Rows from block 4 of a small self-supervised image encoder, named by matrix and row number. Rows with one number belong to one neuron. Each number is 128 + 32 x the weight over its row's rms, rounded and kept within 0 to 255. All counts start at 0. Numbers have three digits each. After the name is the row's rms in percent of the matrix's.
After each neuron's rows are labels from the 100 images, of 14976, where the neuron reaches its highest value: "top examples" is what is common among them. Only what is clearly more common there than usual is listed. The data: stained colorectal tissue patches (NCT-CRC-HE-100K). In brackets: how many of the 100.
# fc1: MLP up (model.blocks.4.mlp.fc1.weight, 768x128), inputs 0-127
# fc2: MLP down (model.blocks.4.mlp.fc2.weight, 128x768, transposed), outputs 0-127

fc1.466 103:170165159148143128128128128128169128128120122128112128103174215128128128123192092128186124128128116128218164128121102180132128146122128143063128159170128113170143128128170128128226128123128167130128128142146087162128128094128150128128138028124131096116172128182047128128190181128106128198073141109127146055128062128128069128128128139159128128155107102129112145128086071128128078157161
fc2.466 079:128128128128115148128115127110128181058201128126128128159158145128128095140096128068128181151151096212132128089128152133143104139229128128128128128155128113067177102124137128128128190120072151106128117128128128144128124171068181128128098117128128192128128128128183128109087128128203043207132147203102128128096137108168128102128108135210128128128131075105096128100178103077144128128096
top examples: tissue: smooth muscle (40)

fc1.396 101:136128145128238128136131093088128128128093128097128128128129128128128059096128119107062176128102174128098128103111128119176146145088128161130191138037149150112108156078128127176121101180117106128086165145128088128128128130153128137085133128174123128108128150122113173159245200090148128128200128091126128174101128120085085139128177128128128128128128128160161157108190118128176101198097
fc2.396 084:161128138127116128128128091130156128174128151056128178128110139168181128210099128141079128089126128132194128110128106131128128055128151152139199128182054128173171128128128128128112078128128097217128106161128085109128128109137067128172128117199113128118131103146128128061128217127128151131128137164127135153103128090107197114128128175023128076128128117128128128151146089128159128102098
top examples: tissue: adipose tissue (57)

fc1.728 100:128154239128060128128203162197125103189175046128121205188104087133121128128052099120128128128185128163125105128222179128145084128099128182103119128128099128153154159138160120104128116129128128184137128164131109128108110128131128115166128121147109100106131128128090128128073086123188098131128147128086128128128128127128083128066122117159143163124099128084174128128111172139173137086128
fc2.728 089:102101076128128066194159064097127128160128128128081128128179099101100133120056128059170128128132137128128111128086129101071128128192217151128146132099128086129185123128152128223174128136128116128118153143165166128122201113138128028138105177128113144128127128163128095184121149128085128128172179143128181127099128135085108153114134156140082134128104127128128128128128174064087144111090
top examples: tissue: lymphocytes (53); tissue: debris (28)

fc1.713 086:128150128128111160135134181130128092128117113134255128096101112128155128137128123129165185128094132121087083128128147128128189106204139162092224128128128128103175155128213128120171128161118135128150128169195150102127178121097128128081127121142104123128074128176127124114120128128154128113174125087165098103159128103056136128128194128105134167092128166203108087128179185128144177128128
fc2.713 084:074045076128130121128128128128081120113058121160132138128128173065143143202128101130129074128132128128186007104119097161047142139128128128106162128106077124128089166061123139170078084128128128128079128128193132188128128128096128128164128128121128086149090128163145106128100126145062147128128128112107114129077128165128128134128125150128128139128151128128128123095097128008128157093129
top examples: tissue: smooth muscle (50)

fc1.326 089:088128117102148128164129176152004065128128128099183128114146073143104112204096045128128096128178118088121128128110114141128128128108155130121128128179128043144161191128133128165128101137128114128076120101177104128122128128158184031155115128130128128198128151141161120152146058107139128065128128128101128185145128128128128106128132176132152128162108128085127115165113100172081087128099
fc2.326 086:104115134128128128114128097125035140085128128152176141128202122134128128152128087147181146180213128128146128128128160132085128113128128128091129067080077128083111115081136128128111128108128128128067155143128196089203128198162128120128081182161105150128100133091136150127194067114172133128159123157127119178128111128128088190128128128127120087067150125144128139128167088140033184150147
top examples: tissue: lymphocytes (48); tissue: tumour epithelium (36)

fc1.587 084:152136066128071128125118111077128218128083128128128128128128128168128133128089131128156098101128128193071132128151184154106146152084148128085118195132181227167128128085128128156117128069083078093128163071089098146171173128095152205178128130051042128110156128120149172115128097128152128128128111092128128128146128142179128167070085113128128128180117128128128128128110151128150150128128
fc2.587 100:128128111128126107136107213128116128104150141086150182128129118128108119076128119124143128180104084101071138111163157109128122168149128128128128103098128136082159123139115128126175128165122164211128149136100070044128128104095151181128128128170184099128128128119173112128091076160111170128168057130128181128075128188093145155047128135147128125107128108108048057100194128167096132081174
top examples: tissue: mucus (32); tissue: debris (30)

fc1.721 087:128113122125130114128093133100174128215128128146128128150131088128125189089065128128128150148125121128128118083112151200128185128144092128129097097171084128128128128129156128208097052128127122184128074128128211126099128182128076128128131128128128128138119052132192154071173128134128128142139142128128159210188160135104154128132181106128128128107066139105147128153137056181128134060175
fc2.721 087:128100128104096165128152128141128181143137118190079193180149182132186128128148139100151128150128128128042077128152144128156128120128181128128048024106120143111136133166128128128115128128164128131062026095128128128123147128128128092128128132128128128148154164090128189104128062177096198132126166103128138128129128187197099157128128128076128128146128109128101128066109191164128128128092
top examples: tissue: cancer-associated stroma (33)

fc1.761 097:094150143128128141128128128155121143117120110142149101144128128083128130081128106088128128105125152102087130079136044128101159160215112133128009095172073073196172115128118178138112122104139128163107136087154176128161169151104175168074128208200153128114128145128165166128099135128128143123128128116150128140128128155102115132111035103161132128124186128068104057130157120128128164122164
fc2.761 100:128128128124128128069128128130111055128174150101095128180170125145128128128115134128128193093127162115179156128128137144143135082165151128128098142119076134142095185128072128087128143128128121128128105112136142054128128150130128128192111186170082133139117128051156128210163110122071192050103128126065123051151128128131099088118128131144135188093128070133207144128088166128089144184124
top examples: tissue: normal colon mucosa (39)

fc1.468 108:077109128128152121141136140128128220112158082140126082059128077115085113117128080125162172116115126128096135091100128098161128128128125122126168116142128089107122155128105091102128120194165152086182197131164101128160146133128194063133128128098128049056109193118113172128120107116137062125088144103222134128128135177137153122135161128128128152092128099149193128155128122147218128160128
fc2.468 095:150140180068128110145165160162128141128128129131144128138228128154128182088130102128128184128128212128168128105110128148128060152128142142128124128128116128088167128125138128128128143119124139091140177073128110049155066210109128044128046156126107111128158128180128128128124089137092098111096128058108146128108134128179140113131104026149148079130128128094128106128128128128066098128078
top examples: tissue: debris (32)

fc1.655 104:128139154186144159094201095183118128128063145128128149128082153137117142181128128099163147127128145109128107126067126128118082143128160128127128128171215094167114131103145128217156166161083152128128176128175154128128101109111057128094150128151128087128128128158152128138128128128149072136036145132099128160175105113149128128118106157128128083123128100169128179161182144013128128166193
fc2.655 092:079085116128034067132137128096150128128139126146172128108166128128140117100167128074180071167180118199100114192156072128125093172128072084074128159071166128135105140148128164095191128199128128127125108178128118101113086118156128052128128155150085117112128083128131140079120128088141128128128121128168147147142130128200128142180161148128128139107129074203110095128169156126128097128098
top examples: tissue: adipose tissue (33)

fc1.681 103:069128168128131104089133123166125128128110116128146128156173126090128142089093128174128125128141090081152108134081128161083128046081138093128128065116203095128114206128101017147157086126071155113201128083133167101113143145152178094128128039081128128141128169071128128161128128098130128152149128089128118128108126128195138128128159128128110128128051120135128128146152076169104108093142
fc2.681 093:133128148116091051175143209099128097128156104130108190101128075138185075128110128151166133111136200120109128166128161128114098128128110187128103128163128124128090106105128128092077238146128114128153156094128111128156128138210179135068125073128091125160128085128139154120125128160103106072152094094212128128099128149128162128112128128128128128128136075128083123182128128197176128074128
top examples: tissue: lymphocytes (42); tissue: tumour epithelium (38)

fc1.162 097:124194099106163128128143151116116159128128128128128071128128099114128136165128098133103144214128186170128146194110145039119162168115126213203128124128065108182095128139178128113144130128100140128128088128128115049100073107110128110122086128138164122171107134128128128139059184136110128128128116078107161082181128164102183153128128134199128128160140132132138153178194128128128184143085
fc2.162 093:068174158128208128114128174174135180092165097128128115135184128178128128128126111128107101128107128208128157170081133128112128109138128146128139078193124085101151065091119167102112126128106128128040188128128176168084118147165147128134128163157107128150132110128161151161122096132128064113128136206110164128130114162092170096132128080128068128095184128128104151062183137165184133169128
top examples: tissue: smooth muscle (71)

fc1.25 096:128158114093101116176128056119129128115128128051087063128100190143150160179136074169126158128128128134135128125079098101120108128111178078128136128122128128224128158128090176132107152111119120129068128128090128169128128155128059169143177076059123136128128128128087181090121105075128112091101087116119128207128075128046128147129128101128131128157128128086128153128128195128180128178092
fc2.25 082:128128173111119112134121128137177131128122168128128114061158059168128128158128128128128124128166125143186177128161056069112130089174129174068109039128091128090115107128159199115131128124176128097117137116128119128111128183148113127128123142153112166177206043080128151112043128119109128128178098075178166139114153128128089128059128155110120128128128128147126127161128072127198096128157
top examples: tissue: cancer-associated stroma (36)

fc1.37 099:145121092210128128102128125120184124128151194081175128162128163211069149196185157128120178151128091128111173122142128133121180128152094108128128128128144094180128128128153174094119094128084151103119128117062128128143104124111070146182176128083128094146181093135128130082117128101148101128128092200128113128128098128130152111097206122096128155050128208128130128128128153123187074129146
fc2.37 095:167128127124128128128051128128118128065128128046179076128186125141128112128156161115116068112124096128128215128166128073203128118128128138033104150175064163127162123119128192120119128128042182127098080091122150155155148128128128186128066142182148138128124094079163131132113128154178128128122129183128118128128123098121112104174130140128128134179192133128089117116146154119090107128103
top examples: tissue: cancer-associated stroma (39)

fc1.86 104:176128128100128107128177079128081141129180128147080128092087132049082128189132179156172165173084119172134090128128128114128108154139063128165136128128128131249092152115128169130128092107128108128150106149128106128156128149128128074105079075154154128128078069087128138128128148079137136128083081098071128099096128096088170151087088055074128138136143148140133088156112110128128092168159
fc2.86 108:128136128094133203128155191128118163138193092128114085041157128128150128128179167128120115128181128188131102132109143134128092050099128134128084128130029128150109128071129178082170101152128128128181128176113194130128128134128155096132155123120127104091122119128128121128139128128130113154141162043090102136143128092118128137209128088094128132168157128073166137121095161100128128064049
top examples: tissue: smooth muscle (51); tissue: debris (32)

fc1.548 090:128186178163128154095152190131142128128128156102101117128128128174093089135159138088128194128128144173140128116221128090128139133128070172128131072089128128129128091194048135116151113088129156105156143151133142127059197128076128169173128132145203128101097132115155128156163103128094067128158167163128128153184128128164086128185195084086128100086085128128128141118128110074103128128110
fc2.548 101:201123123074129128106107159143107172128159128128130169151060128149128082196163128193092158128133128099128108128119092133128118107128112155071132128118038118128165167153128184128129086148157128144182127067116151128128137122134105128128097135169088134098045155128156088148119177156144047199055148128104150119123067128128153128189177128109063105145100102142101128135161091075129128098137
top examples: tissue: normal colon mucosa (37)

fc1.45 097:134147206123166123128128128128128155057150144091103138128128128117086149128128128128168128133121067184128136083128168215049155130178068134128103133087153171128127042105103110128128128077107128125119149183128128155128098178145128176128149097096105185128128246179158128128128134128120101105074128145196128128128128128113128137083128128133130078128110128122087070067128109113121164128066
fc2.45 099:140128085141133128186125119131141172146125093128108177128128144168123146104128088119128213111191135128139173107128128144128134100128179128143091117114152168130128128113133171147128128160128178067061215128134082118128186130162142067158106131128173147089128079135134189099116125128054134187128148102149144110128132128122135160128116128015128118080114138153166128097141202136085178212132
top examples: tissue: cancer-associated stroma (38)

fc1.631 094:131164123128131128068111174139072050093128132128119071128121133114061207108119109174128134128128161128128097150128105128142126128141128102128141096128147074128128128165150171128128134106133120148085161128128176128166168128170157150094128128128128140087240068128141162141128095149085124120178182128128129095128128135192137128128013128174107165128218128128128142111126215159097128128089
fc2.631 091:128163146128151255112128128128096128128128128142124080127185128116104145167163162149128123128128210085128151110131128128128128176117105136119128128110207141128128128148090093128155195128128115128128144118155135128128122128088088116180128128132128128128131121095128128244201210128081165138128128137128132060128117188138128099148113128128128128128128140133110140128024128068064128126128
top examples: tissue: normal colon mucosa (36)

fc1.385 154:128075153133173128112173115138094112110087123142153128082128048028128160120159083128162178120144097124151128128107097142155129134128128088167128152128146086164069085087105049117128108180080110151128128182128156135128122156141160128099081087146075134143118119128112128114114108074172095091076161134154128136225146109158128136090170093137128136079071093126168138182140082174163162111128
fc2.385 154:149085110128128128119161128082092128120100128160128128104101174083087125158096179181071128146083128091101155128136124127141131153132080062126101128128128217166184140138220112128035177075128140129101175120130129128135129157148128119128128105128162155128073105116065160097129145098075119157141145130128128065118131155143133027111103160143099182143175127199153128141128083125112128092156
top examples: tissue: tumour epithelium (34); tissue: lymphocytes (27)

fc1.41 077:166139162212125136140112130130193125128099128090128175159153166061128128120128122128128137128128084144063115184182112172194225155128128151139149193218128128090148128123075128128152128179144109128061168179162145128146099086108128142128127160157081057128113128082093163128133148128136118114128089128185128128113137128115142104123122128128173128151106128124067193140128128105094140052128
fc2.41 094:118128150158156102128153053137142121187128125171128128156128204156123144076082128100136083140152100128118117149112197111091140128205128180128086127128117189115150134157116158128146128117165075077128000109128128165128115146083184128158130130128130129142110203137128027080128128202105126128203104128119128102091128150128166148128129128128128128180128141086128128162128128112085127125128
top examples: tissue: normal colon mucosa (33)

fc1.497 080:148139134128143100128147132188163100082102085128167075212113128128108128119124128128152090128128128159128063081128128128128128162191027128117096128128128128065146149071098128128147128160054073128124113128128128052147128154128128164128174128128128117144128138154165088073098128128157118104128128059127128185128128031091128147140128128082128184152053128128097095176171068164106128128128
fc2.497 096:144089080128103171112128138128134162128128128187128128128116140128129148083128107100128194168128128128143128138130128132058128158128109140085184075132087125053143132198083143128128117097128128128128181125170107089153122140091174141084118122113137128052140128101128123128135212199045128130151123107142125089124112098193158162159047160162076128108128152128128148128094128128128204039165
top examples: tissue: normal colon mucosa (30); tissue: mucus (27)

fc1.558 093:159128152085123136128128128155189098128146046126128166047149133103117128109128166128120147206140132063128091128128090144158075157161128141128090148082133078126171128112146128165151128178128170151083092130144120128128075128105114156135128131147084101080128128183166100128189160141180128130132093125165128081128128142128150069060088164164143128172095128162058128104128172191164084057151
fc2.558 097:130128145128153142128128111128128072217055152140128128128067122128128128128128141128128128128149165183105128169109124155155128128079128128170147160127128091059128147139143128141128023128128057128156112157045128108152145072096129123128126125085128189159128129128162185162115128201101136079129184139147193127129114113128146159156128080074085091129166092104072138077060142088128167152128
top examples: tissue: tumour epithelium (48)

fc1.410 109:181221115195084111097122181102128128057159052152082113150132128161136128128117128128078151128122133089124151063128176127117170121070126113113128128078129128074128128179103090109135128104153180185129098083128116149125139146112082097149128114128157128128145094080176128128140191102166115119128204128128128128142128172128128124123180062128139128128156128089146128055124079120103075208123
fc2.410 109:128071128128174128081128026155091152129128137128128124141053169097136140125112138159117143128117155097128190179166120128175128088128110031180155083128173095156139190152180158167109215111133128130129138090128114173094133139083128128110143102093123094051162087192115139064128128119165128161167173145121129172104128128125151087141123167129135128071124168128116128140102128130158088141128
top examples: tissue: adipose tissue (85)

fc1.757 099:108083128098128118128126128130166103128150128124128103156128125131128188152147092128107090149091135125128128126128149153128184167128128128155124128215205142112109128111152124142067128136125186162062099164128128145175178133138128128125128091093128128128144095128050066124128128149147198128136128071183140166128210128129128136128141159114166179085093026116128050128176170083066131070128
fc2.757 071:128086088189155128169185118128126082099182128114128128204128128202128156128152128128153128057195128128092134076140121132160137105081128123128128099085128189128070192128128148132128186040128103058128061128128106218125165133070134128109120128116128128075128128140128154139128123128120128128128128138032136103128185089170196128140128110128087101128128128143117072128128128123128128108128
top examples: tissue: mucus (34)

fc1.622 084:128128128128125106128111192169128128129105109128120143104021102151128104132149139128195128129079132128059128084162128121128128128128138128128128091164115104128136128128081128073128128130128205188128020128125128149128164085084187188121103101128118128140183135128084119128082169128128138131128128067128128082128128128047150170149191071105137163137042128207128128101128155094128128128116
fc2.622 092:104133038128120128128134128085124152207138112052164094186097128128128128147115128109101188192140151128091127089119128157140179119124139162090128128128053119123128165128106149141127128100128128128189134128128123165174185128128154143061128169126135128099075175151141128139167102145111142215185172106117145116087126103129128128128094077121088069112117079128041143041128137128101128165140
top examples: tissue: normal colon mucosa (26)

fc1.66 144:120101128128128132105128119131120128092068125116099128097122087033128180128175068164144155148128093128106150142140056158128099151128129071156123156128142095189075097109150092139154127188033161140127141167128138118128115156144148111098111068128087113156069128157128157156129128099150120140130097128169146187183159128145173128093173143101118105117059109207182165162188122161128101084128
fc2.66 117:128072087113128135128127099076072171174109128117082094140128210080155128129094094119128128152099150097124128126101145149189093076132116040154149128135192198177179128160236148168075157088111135128128094128076159142128134128128128128128133116113102107128128110127027163053152137142179121176128142128103125106128126128128128079128128170128128128128160150148128128157108187128163103114116
top examples: tissue: tumour epithelium (35)

fc1.255 098:127128147060212123154171128128128088146099128121093090058128139119137167112128128091087100120075113170153096182113071086113118128108172144160144124086197094153173128077128128192113128138145128128144195128128151128121107123128128074110156128129107115083152191128054146128200128105209166156194152128114109090128128128128096152128128110141185089128060130110128128151153148197134165128128
fc2.255 093:196128116115108168128130194184100088201151128113060128093128128136128158128157128095123179112128110255131128175095136154145128128127196128060211128128151073118122122096128171101143155128140068128098080177128092113080066099136128063128128128162128128134137128201135128102085083134133169111205151128128154128128141128152180152134114128128100117166128128128128102142128128122117147124128
top examples: tissue: normal colon mucosa (30)

fc1.698 084:128104158141162128036122128128156132128128128158189098128128128093078155128118088128114128098147081128128171183128061106128146128128128108102049098128126160144100173151158128062041142054128128125130128128121140115089222181158128128097152119141128098089128128192187128151128072160059128103128075125128179128128104128128128128138080134176136157128198163128128128153128083189102113107117
fc2.698 084:104172151131128187154097135120128112076128116138100115128118057143128080128128097094096236128128128138128184128145128159054090128119128128060128091121111099129135115165121084134154150127128128086152128141105130112110141190128100173128128128128144128128143094060122135185111119147058102101116167109123157131128188115128161082094128125128128128204213168149085128177106178101039166158166
top examples: tissue: tumour epithelium (39)

fc1.440 089:128058128202128128095123128046174128128128128149086122174123142128116145073111128119116128148166157128111166128128060128133128109128167140153162128082128128111174183162143128182128128128131151127128128128126103105190098179135128128204123138172114047128160128056108128108158174128108128169132128084170180116123128038128098128073107113099128165148128128161128203169072128168092164065128
fc2.440 073:136141128128043128144090128117128128120138128128083128165124088128128128068151128107096128123164121115071128130131094128128124156123141128128093107116078113060189128123099060128109128149128128110097148120113150064171128128091153128128084128063128132147105071128214128137165128156128156133159128200091152046091111141117128144150137255128070152128128094114090128157124177053132071148128
top examples: tissue: smooth muscle (47)

fc1.282 119:148118154059128115211184166145135162128134121164128134128131099102150070095140144128128136194150142093123089128113157064128128128128094093128191154128128128124103145176174029085077155085146112135128128089114135088126130127134128117104122088081128128124125152094126179190128225094196120128155199128175107128170116128173139134128152125117159140160128059128153168162176081109128103109128
fc2.282 128:143128165145122111167152095143114128082132134128128159154143064128196138066134151116113074128097090128119121079163165114128145084071108128163161096187146110155128128076128115121073168176128179150158128104111082128129201128128155142080156107056142129138128077152163120079156155152140128128101144173130071151083111003110128112117109093143138128090118127128128071133128084157190128071128
top examples: tissue: tumour epithelium (56)

fc1.311 083:128128114128069171180094146158136128155128120057128113128100128128098128097128128128122067128128128158128148009194108128161154131133128128128082145142128128109102136128083195128168181105128128098069128119128128143128154128040178197059087116210110144187128127093172153110128096101128138128128119128132131079128079143124131200128128128169128106128128221167128103145128128175101141122128
fc2.311 100:112128050148133183115109184047128128128078088128128128097065146128114134182128162128078128155128152128128169142082128164153122109159127128096082128128148136128128119067128170092142128091051116078105128171118134132128100124100126125131128162168117128087110128142203099194165082150128128088092128135090067114128128099103115128128128068070128128095224133088148128128128090074114122122216
top examples: tissue: lymphocytes (61)

fc1.731 091:094128128128126171081162162075181145193193190143128149221128108057068157168159128149128103059111128170128126128155107129128170128177131128128063085127148149155099128124186153128128064113188128128145095148114172119079149084080128128077092100128158117128135128120162128089148128128128069144128162128164172128130128113128163128069128128128148069113181128128074128192154140128113128119172
fc2.731 095:182128111195148184130128191154130131138128078128116089107165158128110180114106216203079151089128126111128140128128176172164128128128102176128072128152100128128081113143110155090171158068070130115133049128196116128111128128161141128128128140178128120206136128113128128128119090128090126135119060158118120128128128128162128127074115168049104134067127128156125128128103128128078171158194
top examples: tissue: smooth muscle (61)

fc1.403 090:170128128128166128111128106176160112128124167062044128128109189128088128106081108128121153183079105128120163081165146109146166086118128128141185097085131068107136137094128128164159095109154128117087101120167109128128150090091034128154146128110126153066136134175192086098164161088167168128132129128116163182115081113062128214140113123142128126077122134128104084070106117139150091159140
fc2.403 094:153128113090169128115128084128092128184123135096128128128080089114128187064042128139094148128104128145164172128128090105151128081112072123124149075184164163099214128121195169184092112128128128200128130112199128112166128128141120128181151143141049084122147128128086128062136161134128134189195128130128186106102128128098103132128073128128125115117115152128150141111100128128176167128178
top examples: tissue: adipose tissue (61)

fc1.157 099:157140128128090128101128139165196128132138090128161082128128088192064169128128090125128172080128128128094072184144128128128196128128144128172152141128162170094096128128128071115128171146165085131128128127178135074128072087122097128128156174071128128128128128143172157128136128111128194068072046083128142105128087070128066247128128149163132100128111136175124130128098128108128142128128
fc2.157 103:109128078119121124180128128127167129146153128154127138098110110127128128128128128111160107180191128128128077165128089151087124128127128128213145128063037131128156196168128128135128128128128041135130185102120143070128100128128114128116216128135089128085085098128088128088145128150089138171142127097077128113090129128078067128128100157150203069100095128098131075108128074128044128128099
top examples: tissue: lymphocytes (72)

fc1.722 078:113084110128087128128189128084144072097090128129128128128114130104128128126128200114070145065128128141119133128122128142091128128066128128128126128078105151106149235133136123062144080176134131128121146146128121163123042128128143080082157128046128053128128135128164104128150173128157128128148119128128167181120160107128128178128177128083128203128115128091181184117221149171128128098128
fc2.722 076:171128128161130135230128127167088131119105137197128156128141191114147128128115138128023124123162091154136114047128168146113127116090200128096153081128094164097128128163128143149122128156128128157186128144134128076128167138128201112128075139128091159117092128150066156128185074180128128128128073128128105128134128104128128117128132078151123080081128041128117086103168128165128153108175
top examples: tissue: smooth muscle (38)

fc1.458 078:113128146128089128048128153122089148110128089143177079128152128115128128082169141128121130090130117156153069128128079125154078163128128118065128087154096120128143127128128074117196174190164180135185128128149106117128147131181128043113144096166128070184106128161128128220128174123128100120169097180128158132100096097159208115104100067130180102128128128102142128123128190177117128114118
fc2.458 092:142128130149057094156216131128161075128150122163156154152128069128130080070128128172128083200111094128122111120156128101114128128128136148100093128174021128066125134103118136081179167184119115099140128100128138067128186158102171128058215128128128098084092128104113128143128151154136128128128098167164132134128084137112101128128099137086107128150175091178115126128170128128113128128050
top examples: tissue: debris (28)

fc1.8 095:128163140203149141084072128121025128160128128147135077117128128128097128113128119066137147128082128128128128165170109142131140128128089128128128064130139086157087192125180165128074128146128149060160133165084174108128075085128222145105128130140128128123142128095173130170080106120179125128129128111128197091128146095162128128148135112074128075166182160179128128128176129160115181064140
fc2.8 105:126139141182128128175128207146128156138137072112128084111144137110103128115094166149128093128128201098128164133150074183144100144128126125128128122091124128128098103133128163143128128074128097158121113113128125123103145128128111095128101154155128066128128128106128128168128136209088128128093114128021145128068195183128128118147129044051075128209128128084217089128154128117079128085128
top examples: tissue: lymphocytes (56)

fc1.173 093:111128146159135109121196128131083096048128189170173130134084128128104128137128164137067117188128123128128159089128141096128066129130101158107128106128103128113127143177177128128109128135128134143128128127141111100128128128128167129085124128179093107113154128123065159214088128128128095068149019171161128103180167082128182128098151128128174128054167128142088091079131128128164071082074
fc2.173 095:128117133105128135105103137128163101128128141157204128155144102130117128128128123197128113129128149038128167081128128128160100128151175125095161128091153138128128128149101128149114179085084128128130128124183132072128128097195144176128074128111091173099179125128138056149181177145110124193140125130146140035081145097132026102128128108102130069179128099150150125118057185160136137171124
top examples: tissue: tumour epithelium (45)

fc1.375 124:185128128129151167092168143128128120141077180124097112064061073181083115128128087113148100187103090128149143092111128112165138134123128141176128119148147128171128068128116140128159128103116085148118098165148124128128074119128060162128200087119126145095124105128110171019098161060153132128128129129095131179159128128079128128111202115083211128128128169130080176150128115101157147151145
fc2.375 111:135128169076128108192086128110165147128128091135133128106128102233128135119118128154128172128099151136128128184097124133128143160116128213128093129128112189104145122188099128092173092107134128138117130141112168174185128131080078150163131118126137137162092146045124128162067128106175173130146126128111095155164128134073111012160113191128191128150149128128128128153128128108183097153081
top examples: tissue: cancer-associated stroma (40)

fc1.679 086:092080159128139128128136188141128104123154062081144136128128128109128133128128063144146124058128128164128128131142128128143217212128090128167092194128128157128166128124194140179045128128128159136128128146166128128124128170128128126090173128137112163128108074157120177088157127128128140098128089128154128128109131103123073176128174097120128178202128146164068066153128137128191119035159
fc2.679 102:100114165128128117134128140169128128155092121222128144123151114149128128099118168092079128141048128081080128172166128057142145128128124128118117139128132125128150135138128164176191128128185117114082111128128119128145070077138137125138156099117145128191074128182136112135127078128086073089128196131083134088096128145077049165167128145192128128128128141143214128131108128128070195097070
top examples: tissue: debris (44)

fc1.392 095:165111146108166122102126139136164128094099128142143103134102120128128088128082128128168128128174104205141099174184102174169167128046128083084095128155128147069128115128128110135128089070128128128177134128161158105112171122128128083187189095191138116132128098128070128128105128128105085123113161117134092101156163098171252158201066128128128182128125107128128147170128193124119128158133
fc2.392 075:087128128128091173128128059128156128056167128130128156141151116128102189128110070118092107128107128167128129195145128174129143143173128128152111184128111136147128147128082143128128167157128128182112092089147128122197128066087152096202198155128128138155128128147128150128115137164086206137128128128124128060128136067076198064128073128128115115128128128145128128128069047194128089128096
top examples: tissue: tumour epithelium (61)

fc1.58 074:128128154128062209128151154128128165206153175194173113137128101146128128085124128128128128128128100128154120128137128140128052122096128188068132102128128128128134084131175128089183151128181184068129117176176128105095128115149128153127097128128127128138158175028119128143066128128123190128167128128141128146128155071127144128112181128172121210197105135113152095110147128209140109125133
fc2.58 080:141128128097128153134103162135149214160128128085128128128128125082098164146205137181128128164182128160116182128100101065105128128106128163179128099110000143079128126137092128179128136225128100139119089110128144074128120122166128128128060128187151093096134101133128132170122168149128127128113097128154128128081128128063102128063124128094128072127176128109092133128128128153052128128127
top examples: tissue: lymphocytes (42)

fc1.229 109:110087107066128156174186154115147128119115128120174128128145171089116128129128161128128131128198170164128114128080095091216106128062140128085187165128153090090128161060128065128091145162128095128189137170136180060128118178128142093130095090091128083143128138132083153129242128128130128152206127084169128155127107148128118128090128148096118107161104094125146144128128128128128170106101
fc2.229 120:128160174128138128128202144155128079081078148119131048104160153088189078103128095128149114057086174162185180128143128132128090076125153170128128180211221128163128128127144128171116135150128128102075136128101128128140126075128128161128121107136128110068103128172147128074087128158128128128128158120187142116143128240147124165112160132088128104128135156128122115179139132136106128094104
top examples: tissue: tumour epithelium (44); tissue: lymphocytes (35)

fc1.421 088:149136114128117181128142099128176128128094084092172112190114128128128114128128128114130161057128091141128198128114128122128150128105085128114061118173106128128092116123102222078128173130092128150103128120165089122128128142100163137132109122128100131128128144146128052128128128089090152149157145151098110156128128129100128190157128099128157237044185166159128091128192128199180182128190
fc2.421 117:122208121128174131192098161128130148128144175122053039152117146161128100137146143128093113144128154136097128128128070133185128144128128132128128090090132166189128211128117182112169185079128128112109152151093108137128128104128132116128118128124152185128058132097076128175128117128094120165101146126137109124117156153182149128255113170146128174121170144160128160128171128146112170181111
top examples: tissue: normal colon mucosa (36); tissue: lymphocytes (27)

fc1.30 092:087026138152085134075128128139066128083128118123128140122153128128074173128144111128099082000128183143128076163128042150114177094185099133128057128098186128128168128135128162120128144110093093128128150128092153117181128135128153128144068102128094128108147134151183158171145186128128128128105128128125116085154129141192188160128128155111128140128114084128187106122125128128105137148137
fc2.30 104:128147126109128168160066149095128159168128079148104138089183087134128128128190171087129160128128132150172171128128132107128142099128128164067122086128187105131115128128108166105117122064088162089203156107112086128181118128128119076146128151128091118173102087128128085172128128163109128156209128147230128128083124153101151128128128128128114133074204065128171128142084118130128220128128
top examples: tissue: debris (30)

fc1.56 083:132192123081101122131154144111128139128128128131072128140075057197111140128160170128131152162230128117115128141128128128119123128142128161099223109128157098128147128146158141069120147128128069138181128081128104128112127082124149128128109127094119092200100194128116128141140185126136149132108151125128128128128098128128182128128128154128148128255147160045196128167191114128161114134128
fc2.56 086:172128165167113064178128162066086128095169128168173119179138055101176092062132116128092095128185027154128128128185122127128128083128128098154191117138128128101098163142128128106135108128217128159128108145119101128128128141128128156149151128066128115128138128096128128220095110128188128188171058145162128128100163104125128098128146079128176083120128116121079125098155109128128128135128
top examples: tissue: smooth muscle (33); tissue: lymphocytes (27)